A small image classifier, trained from scratch.
Training: nadamw at rate 0.0011, 29500 steps, batches of 128, held-out accuracy 94%.
Rows from block 8 of a small image classifier, named by matrix and row number. Rows with one number belong to one neuron. Each number is 50 + 15 x the weight over its row's rms, rounded and kept within 0 to 99. All counts start at 0.
After each neuron's rows are labels from the 100 images, of 14976, where the neuron reaches its highest value: "patch colour" is the nearest of a few named colours to the mean colour under the peak. Only what is clearly more common there than usual is listed. The data: microscope photos of single blood and bone marrow cells. In brackets: how many of the 100, against the usual share in percent.
# fc1: MLP up (model.blocks.8.mlp.fc1.weight, 1024x256), inputs 128-255
# fc2: MLP down (model.blocks.8.mlp.fc2.weight, 256x1024, transposed), outputs 128-255

fc1.448:40 46 39 71 46 48 27 64 76 72 68 40 48 60 36 66 54 40 43 48 22 22 59 51 54 61 38 18 58 75 35 34 45 48 34 35 68 54 62 41 49 58 49 58 41 42 50 65 44 56 59 67 24 87 35 51 49 54 31 25 52 54 31 40 65 48 65 61 68 43 51 52 58 31 42 52 51 48 66 44 55 39 41 58 25 40 34 39 59 51 40 35 55 58 56 86 81 27 68 48 68 11 35 65 19 63 46 26 50 36 45 35 28 41 45 33 84 26 67 47 63 40 48 22 40 57 76 59
fc2.448:46 29 69 73 41 47 40 49 47 38 43 38 41 39 89 65 29 59 27 49 54 33 80 48 67 37 68 68 31 36 62 34 36 59 70 16 62 91 20 36 47 42 33 79 24 72 59 57 30 63 60 59 62 62 41 47 49 55 61 64 43 51 40 36 34 45 33 74 62 47 71 41 50 46 37 60 35 30 63 54 67 66 43 55 52 55 65 22 54 59 69 51 51 53 44 53 62 57 57 20 65 19 61 57 72 45 54 51 46 72 47 56 48 63 48 55 55 54 39 40 55 76 60 33 52 82 29 56
patch colour: grey (46 vs 22.7)

fc1.398:62 71 70 70 67 55 75 46 54 39 60 49 71 62 36 29 32 25 37 39 63 43 69 32 25 31 41 52 58 51 43 48 65 46 27 48 42 12 42 55 53 71 56 28 79 37 45 32 74 56 48 51 61 70 52 56 38 51 46 45 77 61 51 46 50 30 64 46 44 52 71 59 27 47 61 63 78 25 30 62 45 45 34 78 39 46 46 46 52 40 43 37 40 57 39 54 48 45 57 50 48 54 36 81 14 47 23 53 41 78 67 31 48 72 63 36 60 42 44 41 41 46 63 23 61 64 51 35
fc2.398:50 34 55 35 53 31 65 50 29 42 74 68 76 52 70 43 45 58 45 59 52 78 54 24 49 84 67 29 54 21 44 48 66 45 56 59 46 53 65 57 35 52 26 43 49 42 42 52 49 42 61 78 45 55 44 55 62 55 74 55 72 87 60 57 43 60 61 51 67 78 40 43 25 58 61 74 16 39 42 50 49 42 23 52 72 47 51 52 53 31 37 40 73 60 64 51 39 33 43 50 55 27 52 20 57 63 40 38 60 63 78 56 55 54 53 46 35 35 75 75 49 56 39 54 60 34 20 45
patch colour: pink (52 vs 25.2)

fc1.646:60 37 54 39 44 37 56 26 89 76 53 46 53 43 53 51 43 40 52 34 60 19 42 29 44 30 58 41 24 21 43 43 39 63 58 37 58 50 37 40 75 53 41 15 80 25 70 57 84 69 47 57 50 72 60 61 44 75 50 51 50 19 27 50 79 61 55 37 24 39 44 49 80 45 68 18 53 57 36 57 84 62 62 56 68 37 53 52 35 55 20 52 36 55 63 41 59 66 52 18 29 48 43 66 39 73 55 42 46 48 57 44 32 40 56 12 28 86 52 47 95 48 54 40 57 51 74 24
fc2.646:44 77 41 69 40 45 69 63 83 58 48 37 46 85 59 48 47 36 61 54 57 36 33 35 52 64 72 78 57 41 63 51 54 60 56 61 54 43 59 64 81 69 70 42 52 53 55 50 44 49 42 54 42 56 47 04 52 47 53 37 36 56 36 48 40 37 50 28 49 32 41 65 64 54 65 41 41 79 54 66 49 24 48 55 61 24 42 65 58 23 58 40 23 72 42 50 59 29 70 71 62 63 45 65 40 25 68 71 53 49 67 54 49 58 49 48 68 58 44 18 59 26 35 68 73 20 50 55
patch colour: pink (51 vs 25.2)

fc1.41:44 48 78 47 64 12 55 39 50 57 59 45 55 58 52 30 27 34 28 55 12 48 44 51 45 46 48 39 37 25 56 33 44 83 43 53 61 63 33 69 20 27 48 42 76 43 59 44 38 52 58 68 64 30 57 62 51 37 54 64 45 42 45 51 42 59 42 34 52 69 60 34 54 56 74 66 99 55 61 61 34 43 24 60 68 18 51 36 37 58 45 69 58 34 56 47 88 48 55 63 39 57 48 51 57 40 49 48 36 55 45 66 72 44 58 24 28 46 42 29 57 65 43 38 59 84 31 37
fc2.41:44 49 55 63 46 70 45 35 33 44 65 67 46 94 81 45 81 58 70 66 41 40 58 30 30 47 33 58 59 63 63 52 73 55 76 52 40 68 52 32 74 21 49 61 34 38 60 36 45 41 77 37 37 39 32 62 30 38 71 57 70 36 61 37 67 46 35 59 56 76 49 54 39 44 22 26 56 45 60 78 32 39 31 45 52 47 59 72 97 27 43 63 42 56 38 58 36 55 42 42 62 31 67 31 64 57 59 34 37 51 47 68 39 57 36 29 32 20 53 61 44 77 39 65 74 76 49 51
patch colour: white (43 vs 20.3)

fc1.172:60 62 33 47 64 35 64 63 22 54 34 60 27 59 66 38 57 42 56 54 33 32 61 51 43 36 58 28 56 47 44 43 48 51 23 67 42 51 38 44 51 24 66 30 32 42 60 54 44 89 55 36 54 52 49 47 60 40 46 68 38 62 56 59 36 55 46 58 56 29 49 39 56 45 30 49 42 71 99 54 49 42 28 55 82 68 61 54 22 34 32 45 67 55 83 50 41 19 29 37 82 45 50 42 54 32 41 41 58 42 42 41 40 43 89 44 39 37 57 15 34 68 40 64 39 56 74 45
fc2.172:65 29 77 31 48 48 64 56 40 36 59 56 49 46 52 48 48 41 59 75 74 71 57 24 40 47 38 43 50 56 61 46 33 60 50 58 70 66 60 47 40 75 36 71 45 26 43 20 57 44 50 28 52 62 49 22 41 49 44 56 44 25 69 42 40 76 57 28 72 69 80 60 48 58 62 61 23 51 47 42 49 49 37 48 64 54 46 51 67 85 46 47 69 60 58 61 69 49 46 50 39 37 75 59 38 37 36 67 49 76 64 59 61 66 47 40 41 28 62 53 66 72 55 28 41 16 49 58
patch colour: white (43 vs 20.3)

fc1.508:79 58 64 42 52 79 43 57 53 47 50 80 34 53 51 29 26 66 25 61 40 45 73 63 20 49 31 52 75 49 59 45 69 43 40 50 46 02 57 54 69 61 45 69 53 58 71 23 49 74 52 64 50 99 61 53 44 58 60 78 74 46 52 51 88 30 58 39 64 39 81 38 53 23 31 64 45 61 25 49 59 45 50 65 53 56 69 43 25 43 42 44 48 54 60 44 39 27 42 40 28 47 57 90 48 63 18 47 55 89 66 50 61 35 32 35 62 41 25 46 16 30 55 57 65 61 46 54
fc2.508:66 45 81 45 65 32 45 63 41 07 79 38 68 69 67 31 65 73 16 65 40 55 62 49 43 52 59 46 69 31 54 42 49 69 21 51 57 58 51 62 62 37 40 43 36 65 40 36 39 54 23 25 58 40 46 40 54 53 30 46 72 48 68 49 30 70 31 46 51 62 47 61 27 52 53 42 40 40 41 52 41 29 34 67 76 48 32 84 81 32 53 55 77 72 58 39 47 26 65 70 58 23 38 28 77 55 57 48 65 59 72 38 46 73 45 51 55 40 59 54 34 61 60 39 63 43 40 40
patch colour: pink (61 vs 25.2)

fc1.567:43 43 38 62 31 49 55 28 64 71 68 44 34 42 33 49 22 37 52 39 49 50 44 34 70 25 18 40 66 65 55 63 43 52 33 38 32 73 52 62 37 71 47 41 27 57 55 49 44 19 49 78 69 44 26 42 33 35 41 72 50 56 24 60 34 56 44 47 45 61 53 49 43 28 36 60 81 60 62 34 45 45 42 49 64 57 51 48 31 50 60 26 65 72 67 44 69 36 43 64 26 31 50 62 33 44 52 38 60 50 45 08 71 78 47 67 54 52 42 49 47 42 47 53 29 53 38 21
fc2.567:46 39 49 99 37 51 34 60 64 56 29 45 47 73 69 77 49 57 27 37 28 31 61 36 61 42 70 56 22 60 44 48 48 75 93 38 49 79 35 24 46 63 47 67 40 77 51 70 63 52 71 61 65 26 63 39 45 53 63 45 43 48 37 56 48 46 51 53 41 36 40 56 44 37 47 36 55 32 77 65 63 52 63 51 30 24 51 41 41 00 40 31 42 64 46 56 50 49 53 18 53 49 45 59 43 30 43 49 38 44 41 53 52 86 40 30 63 38 33 64 60 54 32 48 34 65 66 69
patch colour: pink (53 vs 25.2)

fc1.49:34 68 26 23 71 56 54 60 62 61 34 41 31 51 49 51 67 44 35 51 45 48 54 50 42 52 46 40 63 53 35 04 58 71 48 39 39 26 56 60 47 61 47 62 45 54 56 29 43 71 34 30 15 45 21 61 58 51 65 75 54 43 33 47 47 28 21 41 46 39 35 48 44 58 27 71 29 50 42 42 66 14 78 58 67 72 48 15 62 34 53 82 21 65 64 67 37 47 64 62 41 35 48 59 40 58 27 48 24 60 81 52 26 48 24 69 71 51 56 44 63 55 48 63 68 59 46 58
fc2.49:42 52 33 55 68 57 52 51 60 40 25 41 38 62 37 39 33 31 75 25 29 42 20 62 50 30 51 23 36 43 38 65 44 22 72 68 46 35 79 47 40 53 34 23 44 59 54 31 46 43 48 83 50 55 54 54 37 32 68 53 64 49 38 63 51 50 41 58 40 41 22 44 56 12 47 59 61 42 59 31 36 54 47 46 29 35 74 52 77 57 34 66 69 57 49 59 37 75 67 66 62 51 41 31 48 71 75 52 75 44 23 34 72 71 39 63 62 73 47 25 30 45 77 95 26 52 37 39
patch colour: white (45 vs 20.3)

fc1.73:46 68 64 45 28 45 31 48 33 56 61 67 39 66 61 37 24 47 30 49 28 61 69 54 23 43 52 35 43 50 72 16 08 26 71 38 49 42 27 52 36 74 46 32 40 61 73 47 43 44 26 38 64 64 56 47 50 44 26 62 56 49 28 48 31 74 64 32 74 60 49 57 57 33 63 54 53 35 66 74 25 46 62 78 66 51 18 24 58 49 32 44 43 56 47 44 45 43 49 55 39 32 38 56 61 69 58 54 53 53 58 36 45 19 61 46 65 60 51 66 66 60 64 54 44 53 72 24
fc2.73:69 60 50 54 26 37 62 65 44 39 68 72 62 67 67 56 69 55 73 45 38 53 17 50 57 75 31 58 54 31 47 36 64 25 51 47 65 25 23 32 52 40 54 48 64 40 52 63 44 34 17 79 19 75 53 46 43 60 46 69 40 56 64 60 64 75 63 56 57 76 40 47 52 42 36 55 20 31 44 41 36 51 57 78 72 36 36 48 52 24 32 42 70 57 20 76 56 38 43 51 61 40 37 31 62 69 34 18 72 47 53 57 30 38 47 43 28 49 65 42 55 54 69 99 56 48 85 66
patch colour: white (44 vs 20.3)

fc1.701:18 68 46 29 46 55 41 32 68 72 58 58 69 51 42 53 74 79 65 57 53 20 73 42 31 27 44 32 39 55 36 54 59 54 58 28 08 45 74 26 25 48 31 68 43 77 58 45 47 79 66 41 44 48 43 51 60 54 39 45 64 53 50 29 64 27 55 48 45 46 39 54 46 53 25 63 23 36 64 35 67 43 29 48 42 00 29 53 25 45 60 46 32 57 42 46 30 12 48 56 65 63 51 54 19 49 57 34 28 56 34 34 48 62 52 56 60 38 56 39 61 63 45 30 45 63 57 49
fc2.701:58 34 53 76 43 68 20 84 35 45 24 62 59 64 62 45 58 72 35 52 47 41 53 66 53 60 48 72 67 44 72 62 36 45 62 68 43 61 27 55 61 72 45 78 46 79 63 51 42 45 41 66 66 41 43 15 34 49 40 50 51 50 52 75 29 44 46 54 77 50 44 46 61 57 57 45 44 33 58 48 49 43 38 66 58 65 52 47 50 22 61 63 32 57 30 72 54 59 46 45 47 35 36 44 77 47 54 30 38 83 39 52 29 75 54 68 46 25 57 26 48 42 82 52 36 51 42 48
patch colour: grey (53 vs 22.7)

fc1.183:73 61 54 52 53 69 45 28 74 80 33 51 42 49 41 50 47 56 72 84 33 20 55 46 59 64 33 15 69 51 25 43 61 34 39 41 57 43 54 64 62 34 37 61 39 61 44 70 46 20 55 33 17 42 42 39 36 50 40 57 34 60 39 62 46 51 36 58 56 62 45 56 48 44 29 63 54 22 50 24 41 39 21 72 35 55 41 55 47 44 52 41 51 46 82 87 45 49 47 56 55 35 46 69 30 54 61 54 50 59 28 36 42 68 36 53 68 37 55 44 41 43 43 42 45 71 32 39
fc2.183:77 41 42 87 11 52 24 50 53 52 28 42 52 51 79 65 48 47 44 63 37 19 69 49 70 40 87 78 34 52 36 28 53 64 58 31 49 66 21 48 42 50 50 54 24 69 60 81 53 48 73 42 63 81 39 50 64 54 65 48 53 60 35 38 25 44 50 56 46 28 39 35 59 49 29 59 50 58 87 55 66 51 42 52 50 56 49 27 59 28 65 31 27 57 50 35 74 57 56 29 49 24 48 73 71 34 43 44 52 65 61 39 54 42 19 38 61 36 56 22 61 60 45 57 40 64 30 46
patch colour: grey (46 vs 22.7)

fc1.394:62 80 72 42 31 55 42 51 67 71 44 51 36 48 50 36 39 37 59 65 32 45 30 56 41 52 33 46 57 39 67 18 70 23 20 63 33 48 55 32 38 40 12 46 26 54 67 42 60 27 45 44 40 66 38 40 28 57 10 53 52 30 49 40 65 46 52 15 27 43 59 52 72 69 54 51 61 75 58 68 33 50 42 57 53 27 18 35 34 42 31 54 70 80 39 51 28 63 36 42 19 52 56 54 57 50 28 50 56 58 41 31 24 38 75 62 51 53 35 54 53 31 36 37 41 68 34 39
fc2.394:50 53 56 63 48 50 62 31 55 32 54 75 66 42 50 41 34 39 74 73 29 36 49 80 28 77 69 46 49 76 59 38 50 65 28 50 55 66 31 45 74 36 51 62 65 53 52 40 42 38 87 41 38 33 56 47 52 55 36 42 80 58 46 56 52 47 45 38 87 52 62 52 58 44 21 62 59 65 61 31 36 31 53 57 64 31 52 58 43 41 40 44 42 52 30 36 62 49 55 70 91 33 35 43 55 47 86 51 26 44 48 27 48 52 33 26 90 54 69 51 35 41 25 54 56 34 68 42
patch colour: pink (51 vs 25.2)

fc1.509:79 55 47 45 89 61 82 33 70 42 66 62 44 39 23 31 55 56 50 45 43 52 60 42 60 73 18 34 70 50 30 67 52 39 35 59 40 00 47 24 43 56 68 69 54 56 63 40 57 73 58 73 48 85 61 43 20 22 63 72 66 60 38 57 43 59 57 60 42 37 63 33 25 46 31 65 63 68 61 34 56 46 58 42 32 48 72 64 48 50 35 39 61 45 53 77 49 47 59 32 14 55 15 69 41 56 45 36 51 95 28 66 54 40 42 54 53 41 48 56 48 63 59 32 69 48 54 47
fc2.509:52 39 45 36 61 39 61 17 34 36 84 71 54 53 77 34 48 65 41 42 53 84 48 31 40 67 49 36 38 11 48 50 55 52 32 41 55 20 68 44 51 45 38 42 60 30 59 53 38 63 40 45 40 43 60 62 58 45 71 38 70 73 47 48 38 72 60 48 47 76 54 44 40 77 46 88 47 18 41 64 44 48 44 50 54 47 34 53 51 28 35 48 74 39 45 74 33 25 39 56 55 38 53 09 53 79 58 72 71 57 53 38 60 35 47 31 53 20 73 52 50 45 59 33 54 34 36 57
patch colour: pink (70 vs 25.2)

fc1.609:41 54 98 63 49 48 34 24 35 49 51 63 23 78 51 60 60 34 47 29 46 78 55 73 21 21 41 45 83 16 47 39 38 37 32 64 46 37 43 66 45 44 88 51 40 38 49 42 51 35 08 72 68 38 38 71 56 33 41 61 65 29 42 42 48 59 43 16 40 33 65 63 78 46 78 43 63 47 63 62 40 63 78 54 23 55 41 47 42 54 60 58 61 52 39 56 32 69 59 59 23 49 61 53 41 56 41 37 75 48 45 63 51 45 44 49 42 64 59 57 39 65 71 46 80 58 49 43
fc2.609:44 53 57 72 54 53 56 52 45 44 38 27 56 38 52 57 53 56 74 73 21 30 71 49 36 34 33 72 55 62 61 56 54 79 41 46 50 51 33 43 46 30 50 37 48 76 50 59 43 65 55 39 48 42 37 55 33 78 53 36 54 59 50 26 50 43 34 60 49 64 28 39 48 33 19 43 66 60 46 58 34 46 42 34 52 32 65 56 61 57 54 49 48 73 63 53 38 47 41 82 51 11 56 63 49 42 78 42 39 40 40 30 65 72 39 56 34 25 40 46 32 70 17 52 34 47 35 24
patch colour: white (42 vs 20.3)

fc1.224:48 71 42 28 49 62 54 41 83 67 60 47 47 56 21 23 65 52 30 46 36 23 41 65 46 63 61 45 50 56 85 64 39 56 30 27 80 33 22 79 50 63 36 69 33 62 56 42 60 73 44 50 72 62 53 30 19 47 78 52 67 50 52 43 61 65 42 47 63 44 66 39 60 33 48 37 74 64 42 54 34 38 43 56 42 75 49 56 49 51 54 66 42 69 64 76 59 43 32 49 51 22 41 57 22 22 40 33 37 44 38 56 63 45 41 38 43 64 39 46 65 42 53 25 29 47 73 56
fc2.224:45 41 45 63 53 24 59 40 73 51 55 45 70 28 88 52 38 29 44 62 36 22 55 80 34 41 54 51 55 48 52 65 44 43 49 54 47 63 27 53 63 44 81 33 61 40 60 52 43 62 57 31 61 49 55 54 68 55 41 42 21 60 48 27 65 42 31 41 45 39 40 35 57 28 46 61 72 48 54 21 66 67 68 36 67 33 77 54 50 79 51 46 64 61 55 60 52 49 50 59 50 49 48 39 84 59 84 38 52 49 48 42 39 14 31 21 74 66 52 40 38 40 42 50 47 46 71 73
patch colour: grey (47 vs 22.7)

fc1.333:67 60 73 53 44 42 56 22 56 57 47 75 42 51 56 20 46 69 50 28 38 76 34 55 52 54 46 40 45 59 57 48 47 58 35 45 51 23 39 29 41 62 49 44 52 60 32 67 61 82 53 40 48 59 42 49 63 39 42 40 52 32 54 42 54 63 32 78 24 41 41 33 47 66 61 43 54 23 29 46 52 57 28 60 57 24 57 50 56 33 48 49 35 50 46 85 80 49 48 41 56 35 39 69 30 55 56 54 35 57 41 54 51 61 40 26 49 11 64 27 56 62 51 25 72 65 43 55
fc2.333:53 61 60 55 31 54 60 41 61 59 56 48 56 65 32 64 56 73 56 38 45 30 66 45 75 40 52 66 54 39 27 49 64 44 77 57 38 54 45 68 52 26 62 74 44 38 37 58 58 37 42 45 67 61 47 52 45 43 35 48 43 43 30 45 37 42 29 23 56 56 37 43 65 68 45 50 83 49 71 30 71 42 60 49 32 31 35 54 49 00 80 57 40 62 76 51 71 57 71 14 45 55 66 72 73 50 58 45 25 30 39 56 46 86 69 41 44 45 55 50 23 39 11 50 35 61 27 33
patch colour: grey (49 vs 22.7)