config.toml
model = "image classifier"
train_examples = 97085
image_size = 48
horizontal_flip = true
activation = "relu"
kernel_size = 7
beta2 = 0.98
Rows from block 2 of a small image classifier, named by matrix and row number. Rows with one number belong to one neuron. Each number is 500 + 50 x the weight over its row's rms, rounded and kept within 0 to 999. All counts start at 0. Numbers have three digits each. After the name is the row's rms in percent of the matrix's.
After each neuron's rows are labels from the 100 images, of 14976, where the neuron reaches its highest value: "strongest on" is what is common among them; "place" is the part of the image that holds the peak. Only what is clearly more common there than usual is listed. The data: microscope photos of single blood and bone marrow cells. In brackets: how many of the 100, against the usual share in percent.
# fc1: MLP up (model.blocks.2.mlp.fc1.weight, 256x64), inputs 0-63
# fc2: MLP down (model.blocks.2.mlp.fc2.weight, 64x256, transposed), outputs 0-63

fc1.219 092:578548453368503481546516415544441574493430558513406610497560547511496505507497520468457471435512474545574532492499459469530537565460449478380484498492390496471547520453436466531439477519512504
fc2.219 075:495406416531545587483574516557496553423485509486544584577441510462527421467573504594515427476427408470540510524479449550469483504416489560480538544481387479467539551497468542477435481516499541
strongest on: smear: peripheral blood (42 vs 16.2)
place: centre (43 vs 11.1)

fc1.222 098:533526623425500487475420501533420488446473649460467505505473553476517507537478522521542464464559472539468494525557467634503512478502479484474477531453358560510457500544423496517443404529490492
fc2.222 099:436507567469547473536425469524458559474600441492537527585511454504504497480485428496531514448443468517521458447405499527508618510494508423530592517473551435457481492573423465442356510536495538
strongest on: cell type: erythroblast (42 vs 14.3)
place: centre (40 vs 11.1)

fc1.62 103:529501577478471507577520499514521508489435527435385465517542480520450398532503578531404503557504448501499465590546325520435440469517524443579518508528477525495513517479565462492456580464533472
fc2.62 099:459506552538594387496460564515514474475519518449374570602397571569546440495534537532561456513510496469535475530533443464449446498535491478538523431472511439420414519513473579486548482492540533
strongest on: smear: peripheral blood (42 vs 16.2)
place: centre (43 vs 11.1)

fc1.27 097:515536440597519531544450449524470413489487384475469522502450543514458525462543472551430480514494559460521488463431516556538433508495492352531516550473610604435456440423546524532516519543489520
fc2.27 081:521444448479534571482634488520504459501490476459576511507489458419503424451478439437514513428472436409489567497445473584526523547422502538469526559534479497433367568528564453479458540564504505
strongest on: cell type: segmented neutrophil (50 vs 20)
place: centre (30 vs 11.1)

fc1.116 097:527506414499500492481570494523520545517528492527545514420521508491569465562526522468479536458510587383543539488557445514506585405553437579511590471430469468554464483444477451368507537577434471
fc2.116 105:525502540501525534496428514525518599469523561533507509486529476450453509513480473460478518457440497489518507469472488438475553406524449488551420560465470573498751507476459506474568465552478529
strongest on: cell type: blast (25 vs 6.1)
place: middle right (57 vs 11.1)

fc1.108 104:506523453525444466579529541552554398455495470511509524488507424578526480518498573512526529485564435532487491563507403517511518524521541426561446507497583425431535443517549550486362557605516436
fc2.108 092:530463474538512526493524494543516556410522500366530583619477498443537539518560564596525393525425376506541524574496464515460473452464561573496543512477471434479502486476475509477432509469515548
strongest on: smear: peripheral blood (67 vs 16.2); cell type: segmented neutrophil (51 vs 20)
place: centre (48 vs 11.1)

fc1.139 103:538561564529506408457468498575440485561509501455481440404520494500471531574490441469489532553496390482531454507538459563521525515544524530511582634542525541528512409403517450406480536515554550
fc2.139 111:538498485534492536459445581476538525473526585506483446460487590458480488508441504414410510524562648518592523462615505470540445483453411480564478494500480541504565520556481523429490451454414504
strongest on: smear: peripheral blood (86 vs 16.2)
place: bottom right (41 vs 11.1)

fc1.136 103:509535578513504439421408465496485552534528481459499554372534493508409509496608447484532419517590566559512522487494493465509447491529513541511483605560532533516514598555498418469494497491587428
fc2.136 113:577456597527500439518491508408565561494508472519482451457473529500456580539436518385524528503516572445519443468520470502568503456496522483543470452489557551476675494517433496471535472537397542
strongest on: smear: peripheral blood (100 vs 16.2)
place: top right (73 vs 11.1)

fc1.185 098:512526479560453555461572509516435486525422524459454406377469449566487496492474467588458546549485411527526460519588478589468431510487550546508580532546509581493474496445552592488514559535554456
fc2.185 098:466541503470476463504489568467543672468497532487535472524473490491475468462523497463435508537539557473543479494524569397509523536528449483505511521515462527513708472481481490445603518573442518
strongest on: smear: peripheral blood (98 vs 16.2); cell type: myeloblast (29 vs 1.9)
place: top left (32 vs 11.1)

fc1.118 096:510495487489529541449589547511416524463504506438470456466458535512468509434511422487449410556401466487552495520534466526563452480522586519493615518593513602443566512454499580474529553497593435
fc2.118 084:454515446529529444458535561458577557487463557448545518548507519444508467433621506526500486468524497387507576532521544449524495500589472560534470513511439516490531386468513468483663481572477520
strongest on: smear: peripheral blood (94 vs 16.2); cell type: myeloblast (25 vs 1.9)
place: bottom left (35 vs 11.1)

fc1.212 098:517511509553468529540418452523481522509433495512521416387479543457526559424622610471521504550412456512455486568476467499455463547474474496484644495466520507492448479470531537445561438433462544
fc2.212 096:462424466577533534440486492516526681438470510569544512444506560523544520525450483442472471441528563533447517510526476468499414532491471563507475505432455582553634438521542544493436489496466487
strongest on: smear: peripheral blood (76 vs 16.2); cell type: segmented neutrophil (43 vs 20)
place: middle right (30 vs 11.1); middle left (29 vs 11.1)

fc1.10 110:677537522549416426431458423546577568541450503518560541494530498508466498446424527510521496419401512519503474536558470486544513546480420508444490532572488517477429500412529457513512562483508505
fc2.10 125:493454484486492514532494483586444588475526423458559591589508428473501513512504536528507420524410378494572454525440459520422542510476531509441603523488485386486523554457498504479421559501547532
strongest on: cell type: segmented neutrophil (50 vs 20)
place: centre (31 vs 11.1)

fc1.6 110:485502553515471568511483540491552482519493524518479541365535443509406415471532565485534533477500587539421454603515420514505446482602488475557497490535440470483483478446460605508472496599562428
fc2.6 114:603524538512501481585418480511533479535539535480444535425563487410452569614459523562492506495403458555538473506517415454551480386538534558547491461512521500465439511450528454543552590486550496
strongest on: cell type: blast (25 vs 6.1)
place: top left (65 vs 11.1)

fc1.24 104:505491604552514457439433498489483506539505509477480546376479526513396508462544463505498542512590534597546586475521513483536505473568459550507429596520534524493554516564490371437483496564583519
fc2.24 111:601469573492501493536495476444535620490481478532466460449469500483488534549431505361500532479501550435511467494479468528566498458481542486556453424507569555450689539493458507462524475521454483
strongest on: smear: peripheral blood (95 vs 16.2)
place: bottom right (37 vs 11.1); top right (33 vs 11.1)

fc1.247 106:621519536479518584544494457538531542551457474506420543415516546417416453516494509459466450416448437440603452487518447569515531520445460521409561488481536381507493463481525540499463499542532455
fc2.247 122:625400452523549553535497453547541417487450538633528531455605489429501518526442515598485444457504441456500500469492428511479485450488500543469456521525475551552390504484510534583521507541506462
strongest on: cell type: promyelocyte (30 vs 6.4)
place: bottom left (32 vs 11.1)

fc1.47 097:512515415487492503416596588555505524514499540526511514420499479511465439537459423498395452381481502466488518520564521458452505496481520506542562489543438529506544614529479534510375531547604453
fc2.47 110:442434468550522473437500500492507465492442545598524491420502602535578524535460555585486489500570595524475449530586447520545391542466486569455486462495447552580451403538518556498493495462488439
strongest on: smear: peripheral blood (79 vs 16.2)
place: top right (29 vs 11.1)

fc1.211 109:610537536493564460426492511556535525459476462489464545500495441553434472538518469490524492377497392551595441501552452527485532466549572584439496500545407418514541456437479454507444490536562447
fc2.211 103:486416516503482582503458540527434484464458531615544552512462465443494491597510523590424417483471409479537470501481468457441517560471478490394559546524515562510388598455546568497491494529513514
strongest on: cell type: segmented neutrophil (57 vs 20); smear: peripheral blood (56 vs 16.2)
place: centre (48 vs 11.1)

fc1.169 092:500598514465390505559413426506553511450533504496494406343491517502462515530525590455505414490529441507484495482543519535512568477500509418510588555531478458552521511535474548398495510520556447
fc2.169 101:384533482537577444469429486551438546547492413520466535437536524550526415507482488455571489490548468525505479536538460540534440579505494501512515499496451428485688442520504495550466592502550508
strongest on: smear: peripheral blood (100 vs 16.2)
place: top centre (27 vs 11.1)

fc1.12 110:541498399500418534441525452501485550425523510477493474490481508576417523502570453421584508385566585559553476571461511401488545463528452527483579483530570565412481475457439511479491549501520499
fc2.12 100:448584479441559453510427524519502548565540440478461519516550481497470380471429504487486503563510491469591482462537492512521527525481461491533540510579433416461630465503500437490601619552559509
strongest on: smear: peripheral blood (78 vs 16.2)
place: middle right (27 vs 11.1)

fc1.131 103:592506552423449602558504489513467563521456374537489469464478441530431432464495460488535492447418531495631443498502462447460545495460543512497515490542477472551447567540440570488503487412572461
fc2.131 097:652438439533589576580534474540454528477466461521476491473513519496519463486394454552541483491475442426526453463497335594524464499500516570412490514508495500461544545515450531523499512528526486
strongest on: cell type: promyelocyte (26 vs 6.4)
place: top right (47 vs 11.1)

fc1.53 087:508516438526503493445559537552451487542446519575387528429515474579446495582582452479502449401487471447482486528552485463479535471472596479515560482580544492473577546530387523492435457525587455
fc2.53 089:451477402538491502448512541469507499548442521551521515422495570458514446513475551615456477540557545489541483529596447518570421582441466572408490483562387508533574440497561482538531557495515480
strongest on: smear: peripheral blood (62 vs 16.2)
place: top right (28 vs 11.1)

fc1.194 094:516496565428540549490555585532487554524491484532542562361442503474426472479451493452513453492465505543467541487538375473606503461607598498496431539536453491517459454450457432453536541516523498
fc2.194 102:547461565535514516518429532528570565438482588568495481496493541427494544604394519437484484407473514472503448502510451413507492406543463501529475516465503592507622557499486538402564477515480495
strongest on: cell type: blast (25 vs 6.1)
place: top left (40 vs 11.1)

fc1.71 126:556528544564473379488490432522455461535527413552521385401511486663454466544629480461553550524508524502484482558500489426487446498526540566509563499476503500485511501549463454464495502491533523
fc2.71 124:492520526492518428507453547455559601516487540524509489459571540505480467469409511424481497516544613461592431492555459496513492459471429452513545490530456506487721490492492499461551522528476486
strongest on: smear: peripheral blood (100 vs 16.2)
place: bottom right (30 vs 11.1)

fc1.149 093:628544567543409458514430353552508537558536539554555458526437540531550491463412504449543484405446459483491524481556469500517546533522450417447455533511542479444450494464519464482495551480440531
fc2.149 073:483424498520523562536493511592433557476547474438567536583463464446419470521519443510479456454448385421530537482451401513469589542532510563415532582505490487437487513488476465527507535570520591
strongest on: smear: peripheral blood (71 vs 16.2); cell type: segmented neutrophil (63 vs 20)
place: centre (47 vs 11.1)

fc1.208 101:634551469445407435508434485539532519603530515461566562494509483513500483576444518572550436396499458536516510510542468506548551539476419508435427519460464461428448499438520480533431561435494519
fc2.208 098:474459400517509552480563544533538503482494473481609537522462528457485420431411499437468488496479464389530549482477515562537514579407472511383478526560424458495503547523632476498452551523504505
strongest on: smear: peripheral blood (66 vs 16.2)
place: centre (47 vs 11.1)

fc1.106 100:543537496524479506444535539558445542576470502628496512421441441492432550473572484535503526406579523464523422533608508580394497522550499455523551474447533564573481455438481434495505513542495535
fc2.106 107:493512522491537459468541460446522447486479411487338464549444483632512431474419510434520494591551487562499510525490606510459492543495557456554468482550569435471399557489464497525473507517511485
strongest on: smear: peripheral blood (56 vs 16.2)
place: centre (27 vs 11.1)

fc1.61 109:508627544543457411453465397527455504446533488576486462333530524509479517476539428476516457492603501478535546496463463482531514479537470479509583593532512595553488490530497418527481515539525507
fc2.61 142:508516556504500470549453527449524558517509505489460507441541531554470475445451473321515520512515616504565477482522477519505490447503433446570463470488501507445715528478471527495489483487470515
strongest on: smear: peripheral blood (100 vs 16.2)
place: middle left (29 vs 11.1)

fc1.127 087:491488510503473547557487533493507491430449542538552465454587449514411506455481531524503527528460553533375506580464393610476479519618471452489475483476477446522549566489475555558504577622485511
fc2.127 077:588507582535451522560398512570508514502470515503452494495538524438467536642466538529541422456479390515527457538533380488534475388510493509537516500521535500454545577467544475488547569432529515
strongest on: cell type: blast (27 vs 6.1)
place: top left (52 vs 11.1)